Weights of a small image embedding model: normuon at rate 0.019.
Rows from block 5, named by matrix and row number. Rows with one number belong to one channel. Each number is 500 + 40 x the weight over its row's rms, rounded and kept within 0 to 999. All counts start at 0. Numbers have three digits each. After the name is the row's rms in percent of the matrix's.
# convs0: first 3x3 conv (model.blocks.5.convs.0.weight, 192x192x3x3), inputs 130-139, a 3x3 kernel for each
# convs1: second 3x3 conv (model.blocks.5.convs.1.weight, 192x192x3x3, transposed), outputs 130-139, a 3x3 kernel for each
convs0.28 105:500466458500466500500481500487500610576423459471482500500595553402474500500612589500453429500504475500500500500529500500500464500500500500486500478455535500500567462518500380576500500563500500490460505505522500489500500504500500539500500500500500540500500500512500500500
convs1.28 107:606510535597537512500500499500474500500484500506500500500500374446500431471428500569528550500500500500500500520500500559500541500500516500500491469500500488481491500500500500379514458378555528500500500500494500524545597500531539500528500488500500424500432500547519500584
convs0.29 102:500441447490449500500563562479500500438500500490500491500500475460528582420500435537520500500479500500470500500500445478608595409500500552500500500531500500422503510520500500500578476500500500500500500500508500500500500464500500500503500504500553397500500423500500500500
convs1.29 094:500500509500683494500500524500500500521500497605500500500500476500449500500500545484500560500500467500500500533500500500500500500500500500500500447500500500500407567500500500500501537500500543507500500568682567514500500500515500452484449500500495500561484514500411486473
convs0.30 096:500500500500500500420504500550500500500500549463382421513500500492475463500500500500501546500500506500413500500527583500617479561532500531444453500528500440467500630495500663632500500603500497507500476557547469493536510500440500500465500464542456500500476443500500498500
convs1.30 085:466501500496587500391602500544536500500500487412500500500515456500500442500546500500563527500595583500598500500458500530500500500500500488383459534500456559500529552547529493533500500536500525500585573526562627549541500500441439492497479500500500531539500500500500500500
convs0.31 099:500500500500500506500593566464500500582526500500500621517500543546500500500535438495500500500500517500500553500500500536500460500500483500500563536500500500500500500500552500469500578527418561500500601481500540500500500524554500435500500446432476500445545500500500500500
convs1.31 089:445500500500500500500500594500500500500500500495500500469562562500500575542489500596494500585500500495500500483415500427500500500468500564525530518550500500549402468575500530500524500501441500579500486566443488500500500500500516500501500500538402500561365500519500500500
convs0.32 096:477531494500500543509538514500500611500580621474447500500500504500500614453500500500500452457434402500473500500500466500500500500482500500458542473489500466500500368502542448554500500647655500494446500580500585549500475502500478564553500581500500489500550454600500500500
convs1.32 080:500573587492592619500620519500500500500500558580508567500434349575502500520498441609500500506530500507500500500500500500500500478500481594544500627555500530500421497500453472500500522500453629522617547466500500500500377386500500500415498500500581572402513500500500463497
convs0.33 090:523500500500475425492452460500500500500500411500500500500500500519500500500500500500562500475500500507500500462534500500423500496500552465525499500500464500450500500500429454432500500462500500500500512500500480500500500500503452500500500478500500500412500398500500499560
convs1.33 092:500500465416500500355493468529525500409500484500477500409410500500536500436500500500500642500500500500500486437548472472543460500500424500547500500553530500483537450446444500500500500528518470500500500538534539500466493500476522547451477493500444406449531505500500500500
convs0.34 098:500500464500500441472500500500543522500500500500500505500473541500500500500500644526471503499500523512501500500566550497500500483500500500442457500513500500526500406500485500500500500500500500500500500500500484473500500441500457459544500500500591500500500500500500500450
convs1.34 090:520500471500441500575475475485522456500502539536437500500500412500500401500500457500437403552500500602538500498548500509533500500500421502500520500500500500500507500489500429488500500576594479452552510500500493500530474500499500500500519556500485438471500500439500500500
convs0.35 109:528508500500513500552500500532500570430445500500500500475500617500562528500500531500500500500436455500471500612500500500470466422481500544500495500500508490391500500409504549458500561500500500500497500500500500500500500500500501500500457388500500500500429500600394481500
convs1.35 100:500589547500550500508570551478500470500500500500500418537523527672500454500478500500500511500500500563500500524500500530500500519500500500522500500500395560478469500513474518500443477500500500500500521500553480441495500500536549500500592500500444500464505500500500578500
convs0.36 093:500488500464500415427500500504500465586500353500624500500592490534497421523533500500458472486561560517576500508500500500562518500597500500491523500504500500492500500633526500594468500488500518500503500527500500554474524499405478500500535555537483467492482500577508500540
convs1.36 103:500500500500464500462440423500571560432525500494500451587414538470465500500500500470453500500511500500500500411500500500439500500500688500576523448404500401419500473551500504513500469530529578512500500578500500537500500500500569463408526539500500517500500488500500500500
convs0.37 092:596500516573500500500480477500436506489495500500494462502591500500466500484500500500513500500516500517487564401408500500500500500500553481466500465500500500500489500500500500589568499500567500500520500500500491500557500424495444461450406500500500411428370475442417391446
convs1.37 098:554533500547497500500560503457500551500500500443485449464561527500492500500500500500453450500500438501461477500500483501500500518510472526500500475522500394455474421500461500500500500500500500423500500453435460440388565437432552507500500500500500500500519500500504500500
convs0.38 101:500592545500538500500465477575542500486500594436528569500500500500500422406500412500404474500500487500533500434500565500516549549500500611500484500554500444522524433523441530500521500598476500562526499496500500493500505542500500517400525500427500500464500465500463500500
convs1.38 092:475500488500500477500500575500500483500500500500629549500568537448500500500493500500430500464500594500493574500411500513500557550521405500593500500513500500536508500518458500463500562500517500500500462500601500559603466445500500500500500449443500569520614541500600500500
convs0.39 104:500543582523467500500500500446459498452421500500500500500412412434500500500626660500527500500538483594500419500505500500511440500500536515500618500448518500441433414540500500507596500500500500444460500500500481568500500566555500500500482496481500558500418500500500485500
convs1.39 100:500500500496503479500450500626500551500504452500607500600500446500500500500500500500500433546503500564574500489473348467500479500500500500493500453477500474500404584473546565500446474483495453414477500405500500500500446500500563500462534500500545500467485545565500500393
convs0.40 095:500503500500483563500503531577550568478540567460500438500500500447500500473500500447500500447500500440477510500500473571500500500534500541450420440417432463443500483513545500500500500500500500500500500500500470500500500500439500455385500500475593500540550505598565500599
convs1.40 112:626559490509500490544500496430542480384501500451457500500500500537500460500491464500500500513500471557499496500500500483500500500500500500472500500502519530500514500595500500608533500500500500500500452500564432500517500437390500500484479500500540484500500473500481427500
convs0.41 104:500489480500500500475500500480500500377500500500500500500500508500514500500500500500458484500468500434500496500500509500573595480500569500556558544500500425472439500500500500500611500516606500500516546500500500500500500500500476500500500500437500500500402500569393500500
convs1.41 096:500500500633500502652500500500500534434500508498500553500498500500500432500500454500513500532500500500500500500500500488500515520546500481436527575522500500500500573549404500500500486500528500553509500500492500500500494500500500488466500500483486500500550486465500500500
convs0.42 099:500500451500515523500500518500461455500500604516500565473500500500500500530460512500500500580500500500417422526500548500495530489500575402361402500500500500500428500500562422469500427455500500500500500478525500506531405500559464546624419500637500500473524435500500500562
convs1.42 100:500471445500472483551500500564561500500500500551500490421509500500500499462437440500512500500578500500500500500500511500500381500450500500500523498549577500500500500492392500494446555478416559467463558500500500500500500463500500575500469500500597539500500492478501498447
convs0.43 100:500500518500592500541500500467405409500500441506500500500500500500535500500500500396456488500473500504552543637570449500399447423500500514500500500505500500500588500500460552436500500446463500471500500485496500500500495434419584500500575462500495508509500508500563500500
convs1.43 089:535500500505500470562500558512447500520500500533500500500500500472500500500586459600500500500500500500500504480472455449436448500574430399500500494500500466438434419496433500562500500589500500500493424500500500500539542622500544528500526558532475539661500500442525496512