{
  "model": "image embedding model",
  "horizontal_flip": true,
  "num_classes": 9,
  "drop_path": 0.05,
  "depths": [3, 3, 3],
  "stem": "single",
  "widths": [128, 192, 288],
  "init": "xavier_uniform",
  "muon_scale": "original",
  "orthogonalizer": "newton_schulz_5",
  "adamw_lr_other_params": 0.0019
}
Rows from block 3 of a small image embedding model, named by matrix and row number. Rows with one number belong to one channel. Each number is 128 + 32 x the weight over its row's rms, rounded and kept within 0 to 255. All counts start at 0. Numbers have three digits each.
After each channel's rows are labels from the 100 images, of 14976, where the channel reaches its highest value: "strongest on" is what is common among them. Only what is clearly more common there than usual is listed. The data: stained colorectal tissue patches (NCT-CRC-HE-100K). In brackets: how many of the 100, against the usual share in percent.
# convs0: first 3x3 conv, stride 2 (model.blocks.3.convs.0.weight, 192x128x3x3, each kernel summed), inputs 0-127
# convs1: second 3x3 conv (model.blocks.3.convs.1.weight, 192x192x3x3, transposed, each kernel summed), outputs 0-95

convs0.177:125129063128137144084113091122094106099125141124085086106150094161230113114030112087110144092125172160104153072141150132090134182120100105159129114081136136115123154126155170122103103124170159110093103140115138155087114120130200137091135149121090122150086174141120117110114115136100128157181126207139121130175105130098136136132071124154150091101086135032127157121152101146099085043152
convs1.177:216092092132135103148126129106127096136099136109105092125069175116150211153100132073125136117121080101130233134123178129129078083132096124143154186145136133109097125142189114136255100114120069076126138132136095128143108159134138119118105114122122169118115112125167126166170188112127163135
strongest on: tissue: lymphocytes (32 vs 11.2)

convs0.112:143108098134134125164123149233107090145146087081145110134118095165208135095124114147127116116116096130139111128157128118131112144162188104119126128137133117203173156126136044139072115161128141118129239180096131134149152138125124154137101145121124206098109155124131097105117179107122122136142120128170115128127111198135134162133094164125195156094114108106168129086049115139126113220131
convs1.112:110108184197142120098135153112119115141083155148110178125083132159174109137110111108110100114119128131131130148111150135126103202160129126172106175111123106126134158098155039177044198108176068089125105156107176186114114138127110108122105157118138139156134129141255067127147104086114142127
strongest on: tissue: debris (36 vs 11.2)

convs0.34:066116122099158118222111117181122115145172194106115144137137108127136134114165157114185172113094124135129129132137149171120151188127158143139123140146129108125161108137114218109161135073127155040145112089102166106145151128120137126114155127120170192148089126111112151148126088146077136154138131163199142116227107142110090089135140125102162124134110089104094177125114237128125134147164
convs1.34:124084107171172134113092134132112084136130123141100117128171164136124113097166135095141093157079111129110138120102068087068138116164097124165069074129114123140106102096102107169128132061153108124090115151095191000102122106125129166159168136093098100144124120087134109119138109177093206134
strongest on: tissue: normal colon mucosa (43 vs 8.7)

convs0.60:130137135125099166095121173143111072164181073178168171155128142169060142113123049174125124150107133083099085137147105219135108106136137077189155119109112148146139152135136147101155114152124185117104141078130152152179165137160123142152164119144163176076141114183109081173153152117121121132117106111059110096094107072165137125119155106115131114178103146075138098113201071177126140129157
convs1.60:135100104139100071139109143145106143084060158175077128122112208106086158131098134170097140110114110142184128131132119122077134162128139144137116114148068133155063101103113151167099160176133098145117119109117114161114100223124143141149067180144125083076090119130172194164218113109146072133
strongest on: tissue: lymphocytes (50 vs 11.2)

convs0.21:113127095101148094105106072162114139086108141096086124118140091143054166152151118137166135153092138094133200112102130214106141143118154114116138151138103147150132159042086051137133142111136099138114206072152063082124081108149115117145076114146116125080127156092109094132096105140119114096125119140079121122119108233177159106148129140108121105203100125138118126145154115066077145110141
convs1.21:147139203141139087086111138144075081052033112148136112158137148134076157125093087108103098092082156087096126150124205160186120121157124119132141133113176100129108122149129120100124067116122093080082108179135155102120142117141142045073115128148132115144184153104131099140121187124086170123
strongest on: tissue: normal colon mucosa (28 vs 8.7)

convs0.176:155102176213136119098161112122187115125152170077121104096062203128115102126138120166132049135163090171079134110198132137148109109124123124192090151147184116187132116110146135057149115081132120129102162134110149024110119100142099131174108136067103103105133126131131203126120099117140152163128086106103125102083128111118124082123153203135136131104120140125168130155131134082125094125140
convs1.176:153169065109168104139118102133102178152072150140149126124120068066132105124107138109110125122080146121119082154206078108141132156074122153106091117107140089131103108112125090096047115097154096155150126103180145087109146118110057161174069115121178152112127117100064127118130144098183150137
strongest on: tissue: normal colon mucosa (54 vs 8.7)

convs0.129:119148110094121098065106136255066105147113140129112117153104160148125188145140090150094097130127179110110071113130135129112134157159218096104151082121114137160142134105110111159123169132118105129097173107137127040180157129151150130097067138152181133089201069139094105111099102137129122138133153105133124126156160187147165131140126115125133111139146126111142078132083167132092156125116
convs1.129:098187116174120179088167107121140179094120116184101084173151129115130124105142142142152128136133158123160101196115120135117122148150119083143098124129095143091196154118027110138059134116106136165112132093145149099128098137108127115160109112115040137111110182115157144116183164116089127106
strongest on: tissue: lymphocytes (48 vs 11.2)

convs0.68:189160155083185143144117113120149168126160123091129137150139137118156130109102255144196137164147131137199133164140110155104110102161128123165100204093172150150127145084154150115114237142117152130132180117104132166117129084133159130081152136104110127103163130116153129135092134162108160172143129145162178123134120146132126116131194108133158087201139123179151130165194113153137165107130
convs1.68:131191129134126090128198092124090127104115154141151140209160052109122151135095119175121094091101109104087119143103151198127112157114131112147111166147126135114191138114225149174091169114107053158133134097137131033105166161123094115167117140126165120143117154160069171151108172058079147143
strongest on: tissue: normal colon mucosa (34 vs 8.7)

convs0.41:228110081092143086102104052143143085060127084148099034139099098095086118147122104132071105105124106062152148176102125109089143107124160140058125094197113135070128118146137123114143116107123131125159094097134086096148122124178140096123054125093160132138107142061104124112154131104118090069112110057113134139124095153164133124146122115121169145142168124135133173135147129109091142097089
convs1.41:132176097073140130138111085152127107039101147073219050031083140176102081117107129140138137123077141098088154101105237113128132169083149122121174082127097114100142098122065095113117089093090153115103122148114178120133112115149130084121165137116088106118125174137134140100102183122127144095
strongest on: tissue: normal colon mucosa (29 vs 8.7)

convs0.16:114097130094096126136164145171127154177121141110125090171124089125084124118130112181118104067123178087139112217141165093155128044078119146133103150089144110173112144119132170050101138109090122140109145145117124153111121121118150121112117165096072137090096116133165140161106166142168105123067121062083127234148100123137110102127095119133156134088176089138145113120094095145207089184118
convs1.16:107141135114161108133106118055067141172140053116110132131111108110108139127208152134146099110068190109121120084105094173000148097126093079117088120105141141126089194155132170115103121127145065176136155066143102107175123154132131069135076154113121122103067117140108116109155127139133123137
strongest on: tissue: lymphocytes (94 vs 11.2)

convs0.12:106178097098116098127133173170121091151121102104065111121167121127134134153115051205144084132097135117125130106119101130113130116151231125107148179151118110223163154081100078110076120116124133092123099136108040055106100105189134094106111138128130077126153064091102110112127132156134140101173164116112154118102156143168163129124113127103165174115141136142155064132106164081128090140137
convs1.12:104177147160090178152111138151120127122158169128118127124102187056149097136168109097151109134139134160112048153133130144051102104124156133089186163150101118114203135067149124139061110128126131120127162120115154144134087147188207097128143143093061137135137125088116132078173146142142100166
strongest on: tissue: lymphocytes (34 vs 11.2); tissue: debris (29 vs 11.2)