{"arch": "wide_resnet", "model": "image embedding model", "dataset": "stained colorectal tissue patches (NCT-CRC-HE-100K)", "train_examples": 22605, "image_size": 64, "crop_scale_min": 1, "horizontal_flip": true, "translate": 0.06, "cutout": 0.25, "targets": ["tissue"], "num_classes": 9, "embedding_dim": 192, "norm": "batchnorm", "activation": "relu", "drop_path": 0.05, "depths": [3, 3, 3], "kernel_size": 3, "stem": "single", "avg_pool_shortcut": true, "widths": [128, 192, 288], "am_softmax_margin": 0.3, "am_softmax_scale": 30, "init": "xavier_uniform", "residual_init": "none", "optimizer": "normuon", "muon_scale": "original", "lr": 0.019, "momentum": 0.9, "nesterov": true, "orthogonalizer": "newton_schulz_5", "adamw_lr_other_params": 0.0019, "grad_clip": 1.0, "cautious_weight_decay": true, "magnitude_pruning": 0.5, "steps": 26400, "batch_size": 128, "epochs": 149.5, "lr_schedule": "wsd", "decay_fraction": 0.2, "final_lr_fraction": 0, "warmup_steps": 2640, "weight_decay": 0.003, "adamw_weight_decay_other_params": 0}
Rows from block 5 of a small image embedding model, named by matrix and row number. Rows with one number belong to one channel. Each number is 128 + 32 x the weight over its row's rms, rounded and kept within 0 to 255. All counts start at 0.
After each channel's rows are labels from the 100 images, of 14976, where the channel reaches its highest value: "strongest on" is what is common among them; "peak at" is the part of the image that holds the peak. Only what is clearly more common there than usual is listed. The data: stained colorectal tissue patches (NCT-CRC-HE-100K). In brackets: how many of the 100, against the usual share in percent.
# convs0: first 3x3 conv (model.blocks.5.convs.0.weight, 192x192x3x3, each kernel summed), inputs 0-95
# convs1: second 3x3 conv (model.blocks.5.convs.1.weight, 192x192x3x3, transposed, each kernel summed), outputs 0-95

convs0.102 [128 148 134  73 152 111 160 120 128 147 125 144  86 119 125 163 106  83 139 101  88 131 137  90 137 116 106  97 166  72 100 114 132 109 111  98 132 106 115  76 167 134 145 139 148 117 128 199 116 109  48 112 129 121 133 165 101 171 124 145  72  89 166 154  67 184 144 127 121 181 102  71  61 146 127 172 144 143  64 131 105  87 122 102  95 119 156  64 185 122  46  79 172 123 125  76]
convs1.102 [163 105  81 121 157 135 123 184 159 117  26 151 107  77  71  45 165 114 150 137 138  98  86 141 135 120 105 145 133 108 100 150 140  81 142 139 159 149 145 132  72 135 195 143 127 144 120 146 134  89 151 163 157  92 106 130 116  98 150 124 160 178 123  86 129 170 135 142 169 120 167 133  84 130 130 106 139  84 113 117 117 104 136 103 155  91 120 130 114 145 116  73 125 108 109 141]
strongest on: tissue: mucus (61 vs 9)
peak at: top right (27 vs 9.8)

convs0.132 [130 125 154 133 141 136  93 119 104 158  77 128 134 121 150 146  71 137 105 153  72 119 108  73 100  89 131 106 102 127  96  74 114 147 137 156 131 108  71 121 179 179 114 125 117  94 106 114 150 123  89  78 102 145 125 102 106 134 120 129  92 107 135 118  59 100 103 160 109  98 149 154 122 128 144 150 120 135 127 176 105 109  91  82 188 116 139 103 201 118 242 125 133  83  49  95]
convs1.132 [121 128 107 154  88 131 146  93 124 131 106 118  90 127 135 117 143 134 108 175 138 133 132 162 115 111  94 157 145 128 151 173 146 121 133 131 128 148 194  87  16 128  87 131 122  18 135 149 131 110 145 174 120 111 147 126 130 132 151 107 130  90 126 119 139 136 156  95 130 117 102 162 134 147 132 150 139  90 142 109 131 135 123 185 126 122  80 110  69 123   4  89 152 128 123 115]
strongest on: tissue: lymphocytes (99 vs 11.2)
peak at: top right (34 vs 9.8); middle right (28 vs 11.7)

convs0.0 [118 190 160 132 110 200 115  94 123 127 103 228  80 118 146 189  84 112 144 130 149 111 176 146  95 148 111 126 153 117  78 159 157 124 125 116 128 104 148 102 120 116 141  74 202 127 149  97  94 142  86 105 128 128  88 119 104 106 130 127 227 127  91 148 125 181 130 115 139 100 124  93 101  92 115 105 119  70  88  89 104 140  89 138 112 122  88  96 107 137 162 109 112 134 114 145]
convs1.0 [120  99 126 117  82 166 113  80 138  90  79 186 104 130 123 132 101 164 118  61 116 151 133 128 137 128 122  87 149 123  94 109 121  81 132  81 136 107 113 102 133 146  90 121 146  64  87 120 118 137 166 177 213 126 215 137 101  52  83 120 183 103 191 151  61 175 105 107 146 142 185 118  99 103 130 102 118 128  92 142  72 103  82 127 105  69  96 120 127 180 134 127 106 121 101 114]
strongest on: tissue: tumour epithelium (40 vs 14.8); tissue: debris (35 vs 11.2)
peak at: bottom right (25 vs 9.8)

convs0.57 [112  99 125 147 165 136 129 145 109 155 114 135 117 153 122 160 145  97  76  83 161  94 152  84  96 100 102 133 142 122  49 130 161 109 140 203 124  94  83  93 102 105 119 116  93 162 151 152  85  55 135 123 108 151  72 155  99 106  68 115 172 138 113 123 124 136 121 103 154  80 112 129 128 112  69 119  97  86 184 119 118 144 141  65 172 115 112  77 169 125 168  76 140 122 149 139]
convs1.57 [128 124 166 113 125  72 196  97 143 104 168 182 125  30 109 153  71 147 108 192 121 144 160 115 126 128 100 125 108 147 147 129 155 169 117 101 137 106 141 159  67 135  93 122 123 128  96 110 167 103  57 191 144 135  78 136 148 131 130 117  82 119 146 159 127 144 151  93 125 130 123 136 155 137 167 177 160 116 151  89 139  93  62 111 115 127 100 127  60 164 151 165 109  96 140 106]
strongest on: tissue: smooth muscle (68 vs 13.4)
peak at: bottom left (41 vs 9.8)

convs0.157 [136 101 111 153 184 128 110 165 168 112 143 139 121 103 125 172 100  98 167 142 119 136 164 125 154 118  47 139 110 203  74 118 139 106 152 131 134 148 102  31 111 110 144 204  98 145 183 114  55 134 148 133  78 151 142 160  93 123 111 115  97  76 114 132  76 202  83 149 137 128  97 115 144 168 111 127 101 111 138 131 138 171 134  60 147 140 142 107 121 161  90  96  97 116 131 151]
convs1.157 [155  64 152 107 155 110 118  64 189  98 115 108 160 107 137 141 119 129 160 136  98 139 106 111 156  38 178 138  76 144 117  86  79 133 145 115 155 121  35 117 173 138 160 131  93 118 127 127 126 137 132 151 141 126 137 126 183 101 202  70 187 149 157 166 162  95 130 108 126 131 134 155 125 160 125 133 134 163 133 194 118 115 142 191 150  85 111  81 115 146 110  78 129 138  84 120]
strongest on: tissue: tumour epithelium (38 vs 14.8); tissue: smooth muscle (35 vs 13.4)
peak at: bottom right (26 vs 9.8)

convs0.86 [120 101 134 124 141 144 137 196 103 123 115 127 114 160 105 132 102 142 116  82  89 122  93 103  79 160 109 141 139  94 184  90  87 142 142 159 139 129 116 100 124  79 116 110 108 149 172 215 184 111 154 110 144  75 109 143 131 165 132 131  67  90 125 132  62 103 166 115 122  80 114 119 110 160 105 174   5 147 160  77 125 131 143  84  99 144 158 172 149 136 117 153 119 103 131  89]
convs1.86 [146 120  64 169 129 162  94 124 137  71 159 131 100  82 149 111 182 121 144 150 142 116 139 107 162 103 148 157 123  90 138 207 128 140 189 134 102 112 150 132 130 165 145 158 138 116  61 124 190 168 167 127 154  89  92 144 118 135 116 167 137 157 137 121 172 126 139 138 117  75 117 132 127  82 178 139 123 117 110 120 143 123 128 145 192  48 135  20  91 124 125 137 135 113 113 164]
strongest on: tissue: lymphocytes (86 vs 11.2)
peak at: bottom left (52 vs 9.8); top left (27 vs 9.8)

convs0.160 [ 89  91 124 127 116 118  67 134  82  83 102 146 211 107 117 195 141 131 114 119 137 125 218 116 135 168 127 136  98 109 106 130 132  63 129 114 126 157 169 136 106 108 114 141 136 112 147 142  83 129  82 105 113  89 165 106 102 120 143 121   4 109 100 132  84 147 105 118 104 120 176 156 108  93 149  89 113 140 112   0  91 119  93   0 120 123 109 183 124  98  64 121 129 125  97 112]
convs1.160 [139 125 114 128 150 179 144 116 153  96 139 155 128 189 139 109  49 153 102  91 134 117  73 109  60 113 124 150  99 135  89 198 128 182 126 126 121 155  26 139 143 124 136 126 102 157 163 133 205  97 151 130 140 119  91 137 136 115  24 150 108 143 142 120 145 134 138 142 142 140 119 195 116 121 141  89 109 140 134 140 161 184  62 127 131  79 213 133 125 134 102 136  88  99  82 122]
strongest on: tissue: debris (61 vs 11.2)
peak at: bottom right (27 vs 9.8)

convs0.33 [180 133 242 139 115 128 121 102 113 110 122 143  83 157 123 152 128 128 183 110  65 143  38 104 140 104 145 125  83 147 126 128 125 109 119 119 132 107 116 130 160 206 147 133  84 186 111  93 105  86 123 132 136 105 118 126 101 128 108 128 147 170 106 121 128 103 114  82  89 128 127 145 102 139 140 128 103 140  87 178 159  97 135 102  79 129 109  95 115 133 168 111 163 143 129 118]
convs1.33 [142  89 153 122 121 104 102 164 139 135 147 136 152 129 168  34 157  77 106 106 138 114  79 140  41 109 109 121  97  93  33 141 131 141 127 120  77 138 110  95 112  95 102 105 144 121 111 216 111 119  87 141 124 166 121 117 139 122 142 131 135  96  85 167 118 130  95 137 106  73 157 149 127 114 123  96 116 128 119 175 138  95 114 107 135 106 128  94 135 153  43 101  96 150 109 117]
strongest on: tissue: mucus (53 vs 9); tissue: lymphocytes (29 vs 11.2)
peak at: top left (33 vs 9.8)

convs0.82 [133 112 166 135 131 144 112 135 146 102 183 107 130 139 193 130 112 131 190 124 134 144 134 138 173 150 136 154  80 142 135 131 116  93 156 146 169  48  37 111 121 105 103 109 143 112 145 111 171 146 171 141 133 136 209  98 130 216  40 157  99  78 158  80 106 142 131 163 118 114 143 134 178 152  94 113 158 104 121 123  97 109 114 113  88 108  94  95 131 196 181 126  72 127 127  98]
convs1.82 [183 111  98 106 203 122  76 128 129 107  80 115 106 135 147 139 120 109 151 189 121 101 145 168  98  75  59 125 106 134 150  36 152 122 102 150 176 164 122 104 107 174  93 137 137 131 145  81 131 159 182 104 130 100  75 127 170 160 182 147 150 112  71  97 174  65 146 167 146  85  56  80  76 161 147 124 130  95 106 116 153 127 137 156 153 141 146  99 149 115  97 131 117 111 119 131]
strongest on: tissue: lymphocytes (48 vs 11.2); tissue: normal colon mucosa (34 vs 8.7)
peak at: top left (25 vs 9.8)

convs0.105 [122  87 160 128 126 109 104 148 100 157 113 158 127 114 224 131 106 122 115 197 110 201 123  80 161 132  91 167  99 136 145  69 197 153 142 120  61 120 119 106 133 144 115 120 140 113 116 138  86 153 195 149 112  98 193 131 105 112 176 136 195 106  92  97 117 144 137 132 131 129 121 135  87 137 124 128  86  94 109 139 104 190 134 152 122 135 150 113  54 135 127 121 157 114 129 104]
convs1.105 [215 155 178  95 130 142 106 134 134 115  94 159  81 152 144  75 146 103 150 127 133 168  98 155 108 152 137  75 125 129 181 177 121 123 127 140 137 191 139 130 198 132  56 195 101 140 169  80 135 194 175 162 114 131  92 130 175 137 141 182 168 137 147 136  80 160 143 192 158 106 127 156 128 101 123 165 103 147 195 129 170 101  92 106 110 126 166 170  70 112 120 175 122 128 146 107]
strongest on: tissue: smooth muscle (56 vs 13.4)
peak at: bottom centre (39 vs 11.7); bottom right (33 vs 9.8)

convs0.137 [101  88 147 133 108 118 157 111 175 153 131 211 121 125 129 113 152 143 128  91 147 132  90  85 138  93 171 143 154  16 117 116 112 132 131 119  97 129 107 110 114 135 109 156 164 132 160  87 121 151 109 143 165 139  69  87  89  92  92  70 135 173 143 163 108 145  92 118 119  84 100 121 137 166  82 127  66 124 108  91 170 168 110 139 200 148 142  81 138 128 142 108 109 101 108 109]
convs1.137 [119 135 198 121 163 124 186 103 142  92 187 155 113 155 111 166 133 128 131 128  88  92 152 140 148 130 117 152  94 158 133 123 179 160 168 115 171 131  94 148 112  76  95 121 126 161 130 123 182  83 154 111 151 132  75 132 145 184 120 116 201 130 106 135  89 162 155 117 122 137 184  60 178 186 122 166 142  76 174 201  94  89 199  97 132 145 116 115 122 141 138 143 125 105 115 157]
strongest on: tissue: lymphocytes (93 vs 11.2)
peak at: top right (40 vs 9.8); bottom right (34 vs 9.8)

convs0.149 [154 135  38 116 100 143  75 133 119 139 128 149 107  97 115  54 105 130 104  73  88 122 121  92  98 127 110 104  85 108  86 161  85  80 113 142 161  97 171  43 126 128 166 130 144 127 109 136 120 115 125 109  87 113 111  73  27  66 143 118 116 130 135  89  60 117 103 104 139  91 139  47 134 136 118 146  87 104 122 161 137 100 128  81 140  95 169 111 119 192  99 139  78 144 139 161]
convs1.149 [ 70 110 137 113 100 142 157 185 181  63 123 132 194 125  98 118 141 136 119  91 123 101 164 185 118 176 108  57 141  92 164  79 137 102 198 150 174  92  50 145 105 102  86  62 139  88 104 138 124 164 119 141  72  94 175  72 155 141  99 116 123 183 162 163 141 145 133 146 138 150 149 138 136 161 104 107 172  93  78 115 126  87 197  95 135 134 147 139 137 126 103 113 123 148 109 104]
strongest on: tissue: lymphocytes (57 vs 11.2)
peak at: top left (25 vs 9.8)